Rows from block 4, named by matrix and row number. Each number is 128 + 24 x the weight over its row's rms, rounded and kept within 0 to 255. All counts start at 0. Numbers have three digits each. After the name is the row's rms in percent of the matrix's.
# conv: 3x3 conv (model.mid.0.conv.weight, 384x384x3x3), inputs 144-149, a 3x3 kernel for each
conv.136 091:157069117141117122169118140151126121187133150164136130090098159107129094153108134147128137142098102113113130084108148122120075134144108137135110124145098104137135
conv.137 092:166179100153170159123124131117174117161151194129113174140156116132172136119142175101142174092133145128114153131154154133155140128157123097129138146151097162185147
conv.138 095:167139110137157143127172133111094114116073140127104100151123135129145147103110147095097127088085149145139130151130117124087080102079130100133170120126119138124106
conv.139 098:085142156136101109098158139132171115155113098175123142144132168111132173168131134100137139156106108106154123081122129142095130160095121138128126122128153145151108
conv.140 095:161187089125111093116108162123142161124105129104128113131172112099054148157092124111147165116102136117074207111096136123086160101129144098108143130120122095108117
conv.141 102:129128132156119117171154129132135106141143112094143149099117088134110117127076119160169156132139126125099105162168151156152101164099107130133109111159111119134105
conv.142 096:106095098098108093152107127106108136111143093149105109152119117108163137103134118122126156098137121109127144095115096157118147129155143130100087086151083131141125
conv.143 095:117146162094093158147143136116143128098107082121107130114146122159145103138117142156147167130152137083039113118087125143110101108136172092141147099117163131140119
conv.144 088:166121121115145123109117126129081126160169128116081134186147104106116161138165162096127097081169175142140096134131133127175114090120116139144097174132138170136131
conv.145 106:108110100130169129108126127140101127139100096159150124139096157133122125118106107120132149162130125126115126150123152089135136137107095132098113105168131135118140
conv.146 089:145112101170154118131105114116088127138094154146112091147141142127167119130170135139109124148150122158075135111125104141126143130136105121064124120133150128163164
conv.147 117:114123116116147130143157134102155121116118102108162148126112090146124115161150091126127161141120096104143182109086173126080153162129141169092154130109135126112127
conv.148 096:114146158105156138137114127159115132139116097158082100117120141101184156120087127108106196141195137132099087125101139131106139151115126095100137144132181130143117
conv.149 095:145096110133113113100081155120134142083107154114091109167121103111095122168095126111140085081135162153167146123156121120106120095146098119148120127140179165132141
conv.150 103:107134100149159132103116148151157131135176125115172130103097128150111099135090160139121150129087156153142133117128125134128144132142130113113097121145130143150117
conv.151 113:132141123092166103122118131107155107071093093129163093120119163116128101148164115160166139147109074166115141114191174178138095153120165111140145155134112111126120
conv.152 103:145132129125106158110146166150123106109159129137105168149122135124117172157134141124175126143119146102141132164133120117136115143124101153109136135103144130146086
conv.153 105:162129146121121135091142156106158145154183138090144128131091150150151130133126114117121113129102176128119144098107152137125131120095099115141109108113155101160142
conv.154 107:130134121116127133168132119141129091125192136161126123133143121152088099135117123114121165139090138100147151123187121139152155128176181065102140141139133142128138
conv.155 115:112117122118103129121137116105127086129151163124118170132109140160147132145119087121116119140203115149143124164173149155106136111130127087148111137147186111175115
conv.156 098:094047121107117110115117143131128152162097159117115122125167132157164149143185111123122101111114121141136160134131157119136116107167102098161135080099119101171130
conv.157 105:118123110155141122145092122129098139111113126142089119115091139155127098150071150156120141132121122159159066116113176132145174155115111155109113099120108137151114
conv.158 100:121109133111088155125145168127129134162109114138100130105131102135084141110135094160101119087111134141093116142106128121093146124139112095172129129123130159143129
conv.159 108:121153138115128158155142144112088161122077116112127095137142116132080154103114153155151176128162132138116106119092131175144143142095094079131142159168120161116121
conv.160 107:148138131157135095117146147142113119115139173141117107123098119110146165135124109138111136134123116117108125139135141160142142130108152102122094088071171176174123
conv.161 095:154162141140134140062114164132149141113138104155166126103167137070164150138170128172159101126113103117146166138083139091123115096133143139099161125119152118115120
conv.162 108:156139120116125141142133111118123151134142154101179117101141139151161106151155165093082133141112121098100096157144124099184170143093178091134138147115153109159114
conv.163 104:112195141131091108117077128104078148107142147130126100147108127115082094117113130133139122129112130153095122133160152148159152150147100150122108125129150140170144
conv.164 097:093137106138130120120078147124120114155143148113160115125167119171118109137173113145151143077133098080121082154118111183108156150118171110140137117148155097178099
conv.165 100:110111129113127123139148142109101190127181146149171094106155128125101068110092172130116134170152116165134166117184152121121151110142087095140113122091134145184162
conv.166 106:132113102116101131133185148152145104103174122161140131121129121158114105079118111154093134140133184104182126125115133077126128176122089118137138106116096118156125
conv.167 088:120107166136150132132097157138085083076142124104090077145109136129128123115115089123123126138116095116101153150151114120114155155116108111131133153094076127133091
conv.168 099:122106154120111119140122099138112107127096155087075090065154105123125136094138058126088084148126113110167070133106134138146164127097146137121130113097163118106118
conv.169 097:127132105144105104116164156114138136113138121102146146148107118147090097116120085118105107105127046132155125174155151110106084150117104135142099143110121087128163
conv.170 092:116112088110111104099142166095111150094127149135119106128114083119143190112147110134073162154103133137119104140106137152128129134117122119117140151109050152106096
conv.171 113:161143099097128115127120148136133161110116111111110172149097077120090148126116145115123179137104144119171115144133138108165095101174087163146127112112112147165113
conv.172 087:117125145140122169136152077113148114119133123081116126147114121119157153146105150175139097085120101146125087145140094125110129140156114131106112113149093151135175
conv.173 109:110125128156124120150087113155102131125088108125109093114120125125144148127111157156125128129137112136166124143111115159136084137087163104074133140139099140131165
conv.174 090:129102152150117141086154156128140141142116111180130161113086116136107154115133134117100110099136163118085135144127091091103112144157122149110144121126101171157113
conv.175 099:122144125111162132123119116117105132151142176127117143101116188099105145129128108124135098124119122131131161126141118146147154120129098147102156142100131141092103
conv.176 119:166103097143154121106145158176118136158145122092187123131138100128106125123125146174169086139144174152161110125140142132151165114127176081117117139157123124120136
conv.177 122:154127126103098110125112165141078136088135110107105119135122153110142104141131160126128120109150138143145128135107116099123100137155122104118151086089097108129123
conv.178 104:096140136089104144138135130100168142114150144125086131102095130180067101126122150132118125140104144095087144128142137096174140113137133143141131105143115154095124
conv.179 086:110125087108118140130162128133089151100133145149094124117131154117126101146123125144168113150117117122088082097086128117126160143117106121139127132127138096072136
conv.180 086:125153107096187131121136140132108138137126105138161159139130132108081082168083112151133118097165087155097128111108144096145124118144135087088140191148086157147111
conv.181 082:124134151122137140120153108174164102151107071129114123147118089107145140179173148137167110119150125134118134120155103144139092109119090129123118141135165131151120
conv.182 098:159130154136105098105108113121128148106122098125133121124161140134138151158125147119109137096141136181119150136154126186100105130084089135142140154096161136127168
conv.183 092:133163118126131084145132133090098123112142120117098148130127143150157104175133163129152128126096101124154112086115132120124117137103082124133105115109200115108099
conv.184 092:135111129162148127121107148111089182169109138099154111158143113138166140136153136135112156137141121118109131102073157136106119127150088138130075129157141118089112
conv.185 094:120129140101130107170137114092112118149154113093119130095115136186113144124171137110140052109152129125142148135146142086129123119126130135097106129138112151135096
conv.186 129:123124100148122151126125138143130143166127116105101126142148142132099134146088142143128150090216129106138123126099122064167135162144087104122137158187151157094146
conv.187 088:114171166132118138142151132102143088125141152095120090123085152166102106136110102112088129162149126128137125127128133123145113124088107127122143151087105111093091
conv.188 097:158117101091127106169137118137121128165140124130129154140120152151143139138187138161133127127088108116132147187120123092150130116127155127105177157109134148185088
conv.189 085:128104134141086138123127108089113073144194118111091087128122135110161120099185095139189133152134139148125108095160117165140107163131115148148103155149113146107109
conv.190 085:159112122127166119124140089124144131142145129108156152164131129198130142141130182141130136145129149108152115162150121133172129110091139134135126136050073138155128
conv.191 091:140135144140144093122126161091082110125104130104056123130070156128128124107099134105095140152140123114137123157164118159154135165085105141119119110126124126120099
conv.192 090:117138117145089119118099112121106147145141143162162114131138127160126149096145161098118141101098127136131116174103109135141100110101113113115096121130119136105133
conv.193 109:101141162112059100132092128147093124135111107120161147126146144154119147141181149121121147108166143142091138126155080156104140144138102130106115132089143151159118
conv.194 106:130128097159135147163084142134137116135167122146107177134139098115076082141079130138102142100128129126126086116163165115165149124115130118102116149125060144165137
conv.195 110:160177151134115066131120168120136165095094072141125134119124120070143142107108146130147146145088126119139155134135119101108076113108113057109121072124139168126120
conv.196 112:149117117090104116143122116149139090133128151128118111109120130142106134139135097118112135164129140116105086120105114077116124139149075127158136085157141173106133
conv.197 085:131149139128145118109139122126097139122117103117182112144103124130168135151100113146150157133147114148125141133107145124128139101139135107151111110113103152124081
conv.198 100:132108109132159128123132133130159176124114073109131128137133103103124021175149087150132139183123099107155111146122124146121138145133123142115116117152085131145151
conv.199 107:121130156105144112137143135124195132139073124119119162119145118102075146099098112127115159114168128145155131160128135111113138083132150149145153106121116158110143
conv.200 101:151209157135175167138153114117112111108121101096084097151126143105084099104148108136139149067106082150097121135160105130134134094086160156129121103122122142122157
conv.201 098:110091119119102150108135129143120170127118123148080118111137082141112146159143145147066048073178121097159128121071115094115109105118121107074077138103088125127127
conv.202 110:104138102100144189098140166118156114083142160113098129120096079179123117130119097121126101158131144129133121114126137096146140099118139133112113106117092100140155
conv.203 090:126134101144179133124144149145127104142147133156142171175146114151159114118158132130130161098125196109125133137115124121087085126150148144144100105102116139149136
conv.204 104:138085163130144079126113091111180132170174137140110138069083082113047099119120168127097125085146153158155141136152102182146116139139125119133118074103131122128135
conv.205 108:100148133076155151153151117107140088128134101147138099129121166131111138104129124131125078112102147149149162162184075125142115155171086136133100130108125133094109
conv.206 095:117117134141130130154101121135150156179154124123210126151144152139168144151120129135164123132107128159132103114114151113116178126113127078154119136099184140138107
conv.207 089:149107171117102127082101138114134136140139137094121094083115118170188152130156121132100155117123150140190085153121089103116134120115127143091124124186155144103133
conv.208 087:118149119098133131178155179143134139105155103132154117188085119155082127154114097131141128138142113135096083099151132113107138168154149156163125154137123129112111
conv.209 097:142090123116161162092170141128155114141162140147124112107082170144082096097134166076124120135158113166131128146121136159165153158094125105105108110162123132133121
conv.210 084:119127122123105102144115132145132117132140150134138154141114153153166143136133131129183133118134136111164138149098100149123128112174103082109100173131082123140149
conv.211 088:120151122113079131127123113149135144160158129075109093101159145144135145138137181144152151176079108129131166114103129120093127126125160133157125140147112119151147
conv.212 102:142055112119117173102077149114116111137146116113078143127138166130112153127121141122161130163151139151109120118146146131157126099141140139122111128085131136185141
conv.213 110:072145144095140109152112099141153109135150126123135108086124123153143124164119143113148121086160093149090125122122110125109092124097149128138177113125122152138134
conv.214 095:163146085129127126153170108136105136095077147125115148116116118150181143065129124108102136144150167138150174167122102140057128135112135160156098137148117092119140
conv.215 090:134118091116100121107145114111088155115111120136091096138128142086142144107109168116138120122159132144108122124156145140126130123069116131165132194091180127166105
conv.216 103:134098133127122140144148112145133120122132146101114145129090118073146102133118112113170108135164172127167061144132141151179162140161147098102135162149177116126116
conv.217 110:142111134157117128117106118123100103094124139145112124144095110114127135116156131117128140119116128119103158123126131166131091124121114119122119144148154143149143
conv.218 101:093124123130117085139116171161118147104103113123115111100131158161128120154136121114136122102121127120108116154102133128146113129097138103150115116139088154098120
conv.219 090:143157143153117151150113150109145068122140138151106158113152142114110134138123165169101117137120059113142159120172148110086095170145094145093104094110106187120134
conv.220 103:095112110175161165132141097142126077144174164090157106153151133101109103084072148122117111109113172127095130111143114133157130164148143133137105090107142122126170
conv.221 086:176093153127098091097140137083123104175117108140118090102125105120124134115135154181101150102141172121141079092129149130115152127106103134052171099109161113080129
conv.222 103:130107153146140172124131150112116115100144154146088102127134134163100079148119125159113152127175123134106076109137127103136152113115104139123094148133146129175207
conv.223 100:132125123126168095156114113101123121103142063139109121113139113096107134118119112127130125119120091146135151134144139124106124171098127107136112107127173124139163
conv.224 104:130131093135128177100161130130136107102130103143113163142107136101086119163133110111097104155124126122125104104136118141105113115129103118099130136161126129151125
conv.225 122:165117149142172183136141113118134129119132143129152145120112105139062151159146118142131084111066105161122176136131124139111133128145121114141152102121111139124116
conv.226 099:126130139122151159111154106144148146154112150158153128163130123128111059077154161134135113074104126124144070131126139148118148146098085116135119109142065121118136
conv.227 089:132127126112100133171126162087140100143138128129109135148130174114119136132086110119100136136166131132113145140111119127114129091146121111115139125145101135157102
conv.228 096:113096093131090127118131090150162114118118174138125149165139115112158174156158170115088060085155176127115150123170129120154098136115129137186101079145168130111136
conv.229 113:090140115095152152153102127109145087131125066113139105145139121105188139148111138112105154109144117120130140149126092143153136134091174167113133145139097136159125
conv.230 110:102157138116097154172146141091145151144126166110115076137124102070081154168165161125117123147115154113154125117103117134091137114129122124156128164122126073118168
conv.231 091:122136150152136127142123143141157099101116138129103104133091111155109128132102116095087122102086084119111178161134141154131168162143129130166131158158169133158116
conv.232 099:145131056169151106150146127110098128120150127130140083104152126150168123132093141137140076124144108156120149146094122143134113151170181105166130111093119150100151
conv.233 097:126105155138131107139168168118106147142145110149134136143113088170123115134117139120179107096149117113148168138141118138178104142160108192150091176160124117147127
conv.234 096:126110108137143151154147123134120136139131164141153121120113154204107080148129117128105095143160135134133146139094126166114110147159175162149107127122148124156155
conv.235 093:088111095129142137149148147111115118111124145150075148111114117180141167102145108136090136165163154087202136139107111127152097168185132139156140145148136143142114
conv.236 107:118101110147156103098136134155110109153161121098138130131172160113159134148071175115116153129087119074116073137110104127159146134140143135168106116099116165168104
conv.237 105:092143123136115062140112090109089139160126088136129109136122110098145114134138184133131132098190141096145122115140104142069078125109146135088132148137148137091139
conv.238 090:106134096137135088119145147135085117113098131105119110124088106125135108094136105162154151137137129137140127086088131126116122133171154136118114117128153135096093
conv.239 107:117162119128114090137088174114129095165156106093116118132141127160092133157135163152110152148129140143100141122103099097136152136134144136131108115121155098146130
conv.240 109:092110142125151160143142150151140089153111155104146094121138101143112068148119102146099135155120108128144080141097106112132152128094076108109173133166143136128111
conv.241 104:105128135065148141147085105138110133130155127125167127138145138097127148129120142135094136132118142105117131130117117124167093120147117161119096085137128128118143
conv.242 093:124156122151183135124111148121113076120163102125096124125098150154152131095101115148163112143166112148138150109180129154170136141110062130144139111138115123115106
conv.243 088:125124163109119128169133154138092144086162171140175138130133139153092118108101166143155112132188148181080136175113150169166165125137099104154111146122155102131152
conv.244 089:111141120139186135160119132151106088068158174099091112133133120112158132115155166147117090162132118092116141135143151158146138162105134135157145115165185142151143
conv.245 125:114120144108096109136121108125136124104118146133060123121135109137109107136117104110165143175146072141134140117157119121129129147091137108137136103154137161149129
conv.246 088:128136099135134095159106160142094096148202117126147128151125106149166155102114110139162142156184081102151132147144105132104155072122149136125105106127143104107124
conv.247 104:131119142117137108140138133097119122131093063184122128124093140081104084152098093138153135102104086097112122130128129138150156152126181122093126102121130133137127
conv.248 110:129105168160108148144147145129134102106078122140120144130105106171149124161145126150118114149148104172153104162104137175120125125125113093139114169160098117145121
conv.249 114:145175154140129175107131135154077111137053153115102166099143181134154118179127123129147134160137150108105077175128126161126100142138179127130144170108130106168158
conv.250 080:158128145130092152167138125138125106138132110133144120131165140110137124113146152129130096127123105127131099103098115108100086149135095097134128135103121134137120
conv.251 093:156121116114128107144110112163140143154136132172162127127112133125162125101142164105152123152141120134131122095083132096109138151123118128090137108172131091163129
conv.252 098:120144141131151163132161123102138128164171128138170122090098085157123120094141131112104161099092139102117122121121136122074144105151114116136123178131108130123108
conv.253 117:145138093125104124115142160134119111143118122101151138118138156116161103141126106105105125132152078205082085141149130141127107137045156146133145148131140111138160
conv.254 097:152133108080176127126141119157102073136157132157164147146149134091133109137156107135151117133118129151125159110103058123151110148094123134141099098111117170086094
conv.255 113:112115095127160118123133140121151143113172157146129117113094142084098120135142104116146115108133159117108136092110146109129147126109076116152136132137122115120125
conv.256 095:079133129111130131146140130131154087129128092126122093104130139106157161138154067140121105101111114090092118110122103138088120120112111127119091116150150183113167
conv.257 092:128142147116113136122136144166147103128134048109123114136102103126212144153134145121110094144105140170123118198137132108115105132125136145100171072126086105081161
conv.258 090:125153104117121094131154123154176136154123107152135083086115132093189154126119139121141122141113159135156106101126147117128156120121165115125097110117133116095131
conv.259 087:135115136161144161123162138125148153114115135114098128137147164078134118094100132145137181158141143137106077129128129183159171133143138117155107198088105121112056
conv.260 137:104101133110080106135111152151113101123121091123116130126111139150113145158113098133133092124169068131111078102153115160103105141153112147115108164099089141114115
conv.261 090:139137097098136184139101127145136109148147138074133094120147114131121112102070163134097139120133109164160168101178119132157118148124128119098160135153145102113088
conv.262 114:144116149126139130127134146147135128092105124084100156156123159152158138161080133147120133153190129123162136123117127110106095126099121146120132125105108128127150
conv.263 084:154127113138095128131138121126154135153190152087126102133154117125138131115147122141104136119122148137121085113169139090114142146126150104155107147096118101097124
conv.264 090:149115112101127129103138136163152095106141123112159091121108136046142152119081145100167133108170120123129163139138104112128137101139128126153135142160172171154138
conv.265 085:131131104093116115100135119127133130114115130108129140145105169107198192121131188137114150105107131110161163129120107155081101124096106132138103157160164149114143
conv.266 111:125130143141081117146106104113081111111091116122109145125142163106156139165100108138096112127116118151171111124111118102080104121140130160115141131118121126183157
conv.267 086:141094151115124173124163175121116144109120163159088141118135123132156094117154171096119161150111170142076107138111156107090126116139145131132141150115117140142118
conv.268 091:136174148130138119094139147094132127096102114138101145139110076124099154075078103192166136143144118106107125174108133143113180099137120138157144142122137157091097
conv.269 101:139130127089163126122133133110115186112122133144109160090091068164128163115160151106153115125142155152122124131128132133186125139133107106122115132128110132100135
conv.270 106:140146130136141118103104118140117129141138130103126123147137095100164111105084136144111098110093124137100117145133124112117146139139134137132147136114109173171110
conv.271 093:150122124184129130124124085141101122133137166143181170145107093081104121095163122125095090120122119134131106110141130097096109094114114102166156118104107107131142
conv.272 103:133145152104101125135115111122147119108143091138094145123123154121087117139147124158157115090163151111116145143189120106075142133115111132153194104164145131131127
conv.273 091:089149128188143169148161115127102126145134155161150116103153110104096071119111110162122103127102110139111139119102104149148116108127107113092112132143119175104112
conv.274 095:080120114125130131167149126143127114144132173136125119127109158123104127161161105107146113099121154174123088180134098158122105109101158103144081146126129140100143
conv.275 106:158136123111132132135144127083143087113105130127126127104089111115143100135103119113154163127176156135158134097115129114134154127143138128132124157141136150144148
conv.276 089:113148150114159123155085153096167144115118134130155118132128113112153148154162113157173128124176127106107134121148109130135121112172131130158111120142122161148092
conv.277 092:136137137099140164109126110139152080124090129116132118124109136108138148132083137119136181152129080103155118115140128129137111137152109163146134112120148109120135
conv.278 131:128160141145162137101171140144108123092151168133120137150144130127150078151110130152128088091131165108120109123103131094183166084179102138133160149125111111133132
conv.279 093:103142127118158182130144151106129175141152110135110140120104129110102132150135147146147139153154103184129127111123109128142103122085152122124104170129112113156155
conv.280 089:123128110136160125120163146109103159154096140145088162144139115133130152120069136103127116102113114072126143178127142135124129121153137134109142110075101167085150
conv.281 094:109130145148169156134148147132144137159185097136136126111116133129123073106139158140139133097110100144091113158090139120154144167136095126150138148136154151162118
conv.282 108:128111167111130148144134137132097153148103140146120123148130078140141101134119135165124109135153183127166145131139149106138114133124126126137126140141107150110120
conv.283 115:125111159115087112146134111129122108157123124130178098135125118120157103124140096158121117116154137130134145122092106127130102116122134100083083123168143129097122
conv.284 084:155160137130134171129137129132121123153100109132153130139132118121181135107118153117128117126107145132126109141100134122092127101128123094131152181170142150141142
conv.285 117:136113098141175072131116155132066163135106093126130167134134097136112091092057175134114103137082186124133130103083107125053136130140123111168153124114143119121141
conv.286 105:110126126069061113138115090114124115111082112112092120103119138126129149095124139154117128114118144087130148139122146101075067132132133142126169102116187153162167
conv.287 108:144119091132144113147120133132170097116127121132134107140079148138118116148106148105163151101159131163151133156074131103135139144138166095140137150171142098156148
conv.288 088:090150154124135165124128091140108141136107118144086144121158119094121114110155149108137102157135135124159138125120149140153119155118104110096154119116126163129111
conv.289 097:147161146077112094100137164131106117106127137121112125148136142130135133141174091106103133134128153103118175099148143083117121144087127112139134159171142145158133
conv.290 107:128114112142125151137187148128112100159101111134164116072154140145091157091170083135117164130128143115156123120108125132139156148188099075084148166126164133085094
conv.291 108:135120124140083128155122109123117134097119125144145113105135123147117134113112113185157144148085098086121123115139182110102115123136167121107167104180121118093146
conv.292 103:128122154124119153158101103134113144119172180134134123124113145137149158137126166129163122126131148129124166120182112120159139114137126115138129114139135137122138
conv.293 089:155109180112114115143114155115123147131175134167175102100089170155112112147158137103105120103115148125139124174152149114164165122125152117143089157125193146127115
conv.294 090:131164088121111185108150130134155154137082124104098152117113142119090141139141147164164112160145144154096169150130144109120129102174116148125130153178159149135142
conv.295 092:122095118132132115150136138144113115168123156127159113105115148128162160109115136134114118090114153095083168109142115128141126095127121102127118075100136159164089
conv.296 101:127140142092112105133113158136112132146164146141119137110103122112139144107131118114152137146120178140116138110100122110102115126137113109177128150129137094139122
conv.297 096:124095104111111077156136156097163121112145064122091107082169118155211140100131148158141149141121153168144128144126176135103091122123121110142112118149140152155137
conv.298 098:152151097105163115155147089119118129142125106102195124100157151095150181122128180157141151129165107122141165126114109114107115137127116146121139133148170139107172
conv.299 087:113098159120137133120121133110120151139132101119114106103150101152165142140138097133092121131111158175149104114133125114115117128131096132128138121119172142114138
conv.300 091:107118109125115143181105125162133127078103154125089100124105141086173103146162095153144124110126142169119111136063117093107108154146085107103131146097118116158104
conv.301 098:149151163128096095150142158160123145098133089107121096123093148133139133126145137105106126124161090144140137133148095094072110178099129124186148116102128130117119
conv.302 103:131116143141154145132171138143132109146138144125134050113125150116078065131126175132141150123118081153132108127123111160106157127150105129157143129108093094109088
conv.303 092:137095140088109118155137158083132104137134103148113150120160077158154138117165130100156144115138188149105152107073095108050165107107132127116157107086070110134111
conv.304 106:119110120114116109156163118119159094146131150136164096122126126145106117118118122131111143177153126107154125103121098105097144146108106120138075108150180118151141
conv.305 091:105127104165091105120134125124146153132145093149084145156120176106125110140118094140135108133117115115151158093088151139098134132102125130140114104137115153126117
conv.306 088:111146165110138154131114139127121080131119161134121123118107111134151181161156135123146092118134169113109105156131145125135126074105150095106094145133124092140114
conv.307 128:146126100137144156113136108135117115150102134137126111137118099151094104112125147122145129112115074134094127132129132102094147110119165134159141132146128122124100
conv.308 093:092138110116156138140136096111131115142109131095174124107164156133112105120113132120164109111116132133108093102127130143157158139119144131126128115144161120073119
conv.309 115:115135132156121096114147149135114110134105158115090154129160122131229140118110110127120119134170136084138162146075123173118131135123129146135157110070160100154137
conv.310 097:112101121124104127174119130161125105115141112123098126083125144120153133139166099148110136165097125115136114138087094124112171137131095109146130151114099136119162
conv.311 094:098139119138103130147139173126092159158113136137107105131135165153174155117153095136134110128123110103137179123090130081151136121159125146148148098089116184146129
conv.312 105:131123111110125120151161135136124092170166164110139119111108140094142104137086155145125107094120118128102106152085120116109145119136109127103136199172161148106101
conv.313 092:135128089098135098115130150132098124184134105124134121126145115097141120106157083125176161090154110138135120146132119118104140170152107120086143092116108082120131
conv.314 099:145125110118153146138141120112108066108154108140138112120135148083050081132055127099141131096069103148126154137142089148111153086103150144101107143130146151109136
conv.315 087:147079142125123105144112128112115129142124106116081131140130129117149133120173096105136153117160183165129140160134109135125121150123126101081109145106081122137146
conv.316 109:115122114167114150094183126113116131132131136104181109108132099145150139065135149136135131121121139093135109117110158143107141125144132124112126113051094141114103
conv.317 097:105111105134051142116113171137118118108148156104146126087133133071172117144108075140123090170159125120111135100117176106144156135161117139130123106113138124144124
conv.318 092:120105158129099115119131150112161149153121128136133172160141141115142160135143140125147124119126177154096078127135137138129159085099106110112086159148079121125113
conv.319 096:174126120132164132121139093090136108134152107104123114109083069175210170144113100110148096096124154131129165165110101157134106135147119184148164118114131104145140
conv.320 116:168135077138122129138158088120115126147169120132127159116143134130135142146099134117117134174147101136114142088167111129093116127162135106099142126121129105127128
conv.321 102:132116116110135152127151076162109126096142121103139119155088161095059137136105130145109136137135128115130124138161129180150148157118132110138147142125112116088171
conv.322 099:128122148118074137117130110113189140183163088128161098135145124107083100128132153135118130122140151125139134139103147149182129128133071128132089117155112095072063
conv.323 111:135126154116108143143113167123118144147082130110176113113141101091139125148139104129096118123172124121176161116133120099136158119123118128166123149178095100157083
conv.324 092:130135131137146109119101155091127071103124134147159087100130155075168137113129127166158108155089116111113130119134140136103110122105146088171127130066140142124126
conv.325 118:139100124129103131123094094150112120129124098097144134134146170146143156137117148105201141120141123137167111092100122137111120078138106108159115144150129142194148
conv.326 114:131118137156139096122149147126127112172128100154107140108127104098147066128122089109142130146113084172139142116147123092112131157103108157136125107139088116107136
conv.327 101:137153099102107110152151119100097112116149118138114139117099127143143138135145119172102130131111118102091110139148057146129124109106127147121124145133110133116128
conv.328 099:115129125153141123151118141099117121126108173118108139097122147133125143160095126145136119121140125133090141117169122101103184083138097183156166128160127106154156
conv.329 095:067116130103100130115105123103131133108119152126105113165131139133119111131147125152156125149163156102135152111096086134124127143133107168131102142163120093113130
conv.330 099:144132127146126139172163139135088132122145116179153126163103148128105125104092129114140141190118128160137106143141080099128127118137157140112107135162128144146144
conv.331 086:154107151126155131141092111102118140104136148128129118127140107119125161123160151100121155095146111154104131168193136126069084123083092159129085107114123127125132
conv.332 095:119118175120117155107150154100125148166139115081104126113117127099167106147145117125169178117133143126080142157089146090113144135119119112072100190146142140113069
conv.333 092:160144133131138158135117115112098130118118132124136120179118151142174146127158145107161134169158149123113058127108126098138094132104127102119114086167141125090117
conv.334 097:130120124136169141103139144153177136136142110103133119149099125094138142092198123099089129120126116148135122128084135110070146161066134135157139125129102142115129
conv.335 101:157135115182172155149147158126109078130162167102116160164087138121123164109076182097107140089131143115109101127157150120120117134169129126149108173145171127148103
conv.336 103:142132139132115123153088153173184109140147056129102112103166146134121091130121150125085140118144144107071105139130144123085111086097116135114146146066089139119154
conv.337 109:118080118143121136148098125161111121142102146126108111114113060103096154146162109146169169112180122120109113137153123110093129097108103147079151143141132109107125
conv.338 103:126148084128101182148155125121132130142161131114137100133101119139190151129091113095119096117139122111153127127134142166169120142163131095139140159162064153121126
conv.339 095:112067119083118124148108103119134120115155121116135132126115098162156139110176145144111139140128112086104090167127162087083107108119124133139122116143130123157160
conv.340 098:094127113138117118124076138133081156122094149150116128137145117155131131135122110118164107123179166132140095116144105142152121130132163137089124135149103112153111
conv.341 090:123110163121118117101126131114122129169139114123135114122105142124189193117154139118124121141097103131102120104139104141164150130128144148147143159176132145150107
conv.342 096:113157143189145183125133134139133143115105152153136138157120144171124159173154136123145138152168103145115125134180121135127092104110128146139124102113179174097109
conv.343 109:120153138115152180107192131134123178127098145136117149113151128121134107112186116117161100149138139109211126166098124103121145143094182130113096107100159146100141
conv.344 096:112163132115169167108153139140145131170153152139153130086151140128155161133158156134089157154171146089151121112135112118114143146107119121119134144131119155119143
conv.345 087:113161133150112136109136142149075098130145083131093140137137178115151142151152152120087096125106159107162101149145108135125114137140160112127125102130166136107112
conv.346 087:165153132167107110118092163119131123152138142111114130120111142128171132078078099156096126121141109125107140141151084126108094106158147051123134084132110115092101
conv.347 106:133094129064169152083162159138144116093132128138143123096116134103171109142096116146149123139174167148141145140153139094133112123137137114134111118124131163174091
conv.348 095:124102137096078100130150128121120154134113187115118126094106138106133099125117142120150153163075142139125112133099163099067093097091087102155115139136119080087127
conv.349 102:123126168146116089134106141154110113127139092093106151113124161161170114129114147174115159134134101110112153138102115135147116127108149123148097143173169151114071
conv.350 109:135103161123156147154145129116148144101165152069135116134088149107142168132095152109121145108156142168148136110125096142103128125134131158120115135100109118102125
conv.351 098:105186138151156172120109124098142138118146088128129129126102094137180128138119092189134123154157154140151129147131110146134180128151146110163113137080083116161121
conv.352 087:111144158124148139144162129110082077114117144116097148124133123100170124114192139141132139152151168166127138111144137084135134149135136142112158073138138147129087
conv.353 092:132110164132128126120130137107169138148092089119111112116146140137161136126123112149093131107103111117125191108121116114105126135119111178132131136090127120118116
conv.354 088:098144140147126104134138163158087099128177127114129137114141146149159189129141140148137159135100130076159104124096080143104155113130135103110121086149134151137120
conv.355 109:145183068065126126142172105110126113154160121116146153134072120155127104143122153109144105168158121120133111105141122132114124102138076110144147113167113096141090
conv.356 092:114116148113131121161149127122122107153146156148120128128076111089138097134147142144121126109120161127093104114104128103122151120110148149133132160101101131086106
conv.357 092:165112147155153136114168133161117130120160125098139110107115119186120178151116118126138137117114079152100102124116113138135131145112124118119158178135119158109115
conv.358 098:142137135143176121127165136124121100161142147125144148109121148122093125101128115154171154199193117164151148116102131146135127145127146116087151080128152129166118
conv.359 090:111142127167102133105113141117117122128134110128100141110176106116196155135101135130122113104119147151152152142130100135100120164075148137134166148151173134171137
conv.360 089:112140131155162147121141163146129148139088151140169158122164118097167125172135142125082103111083150093114109129179100127116169137118135111147155106115130131079158
conv.361 108:124126131123114112125154146132088128103112138148148112097108128141104104134121138142141140103140084135146119127115150134109130124119119113117117142115117159151114
conv.362 100:108136087125109134154072142124133085125122166138163145160146111130154145142161165108092152117121171185145149136145085134145142137078102104125102132124149095126171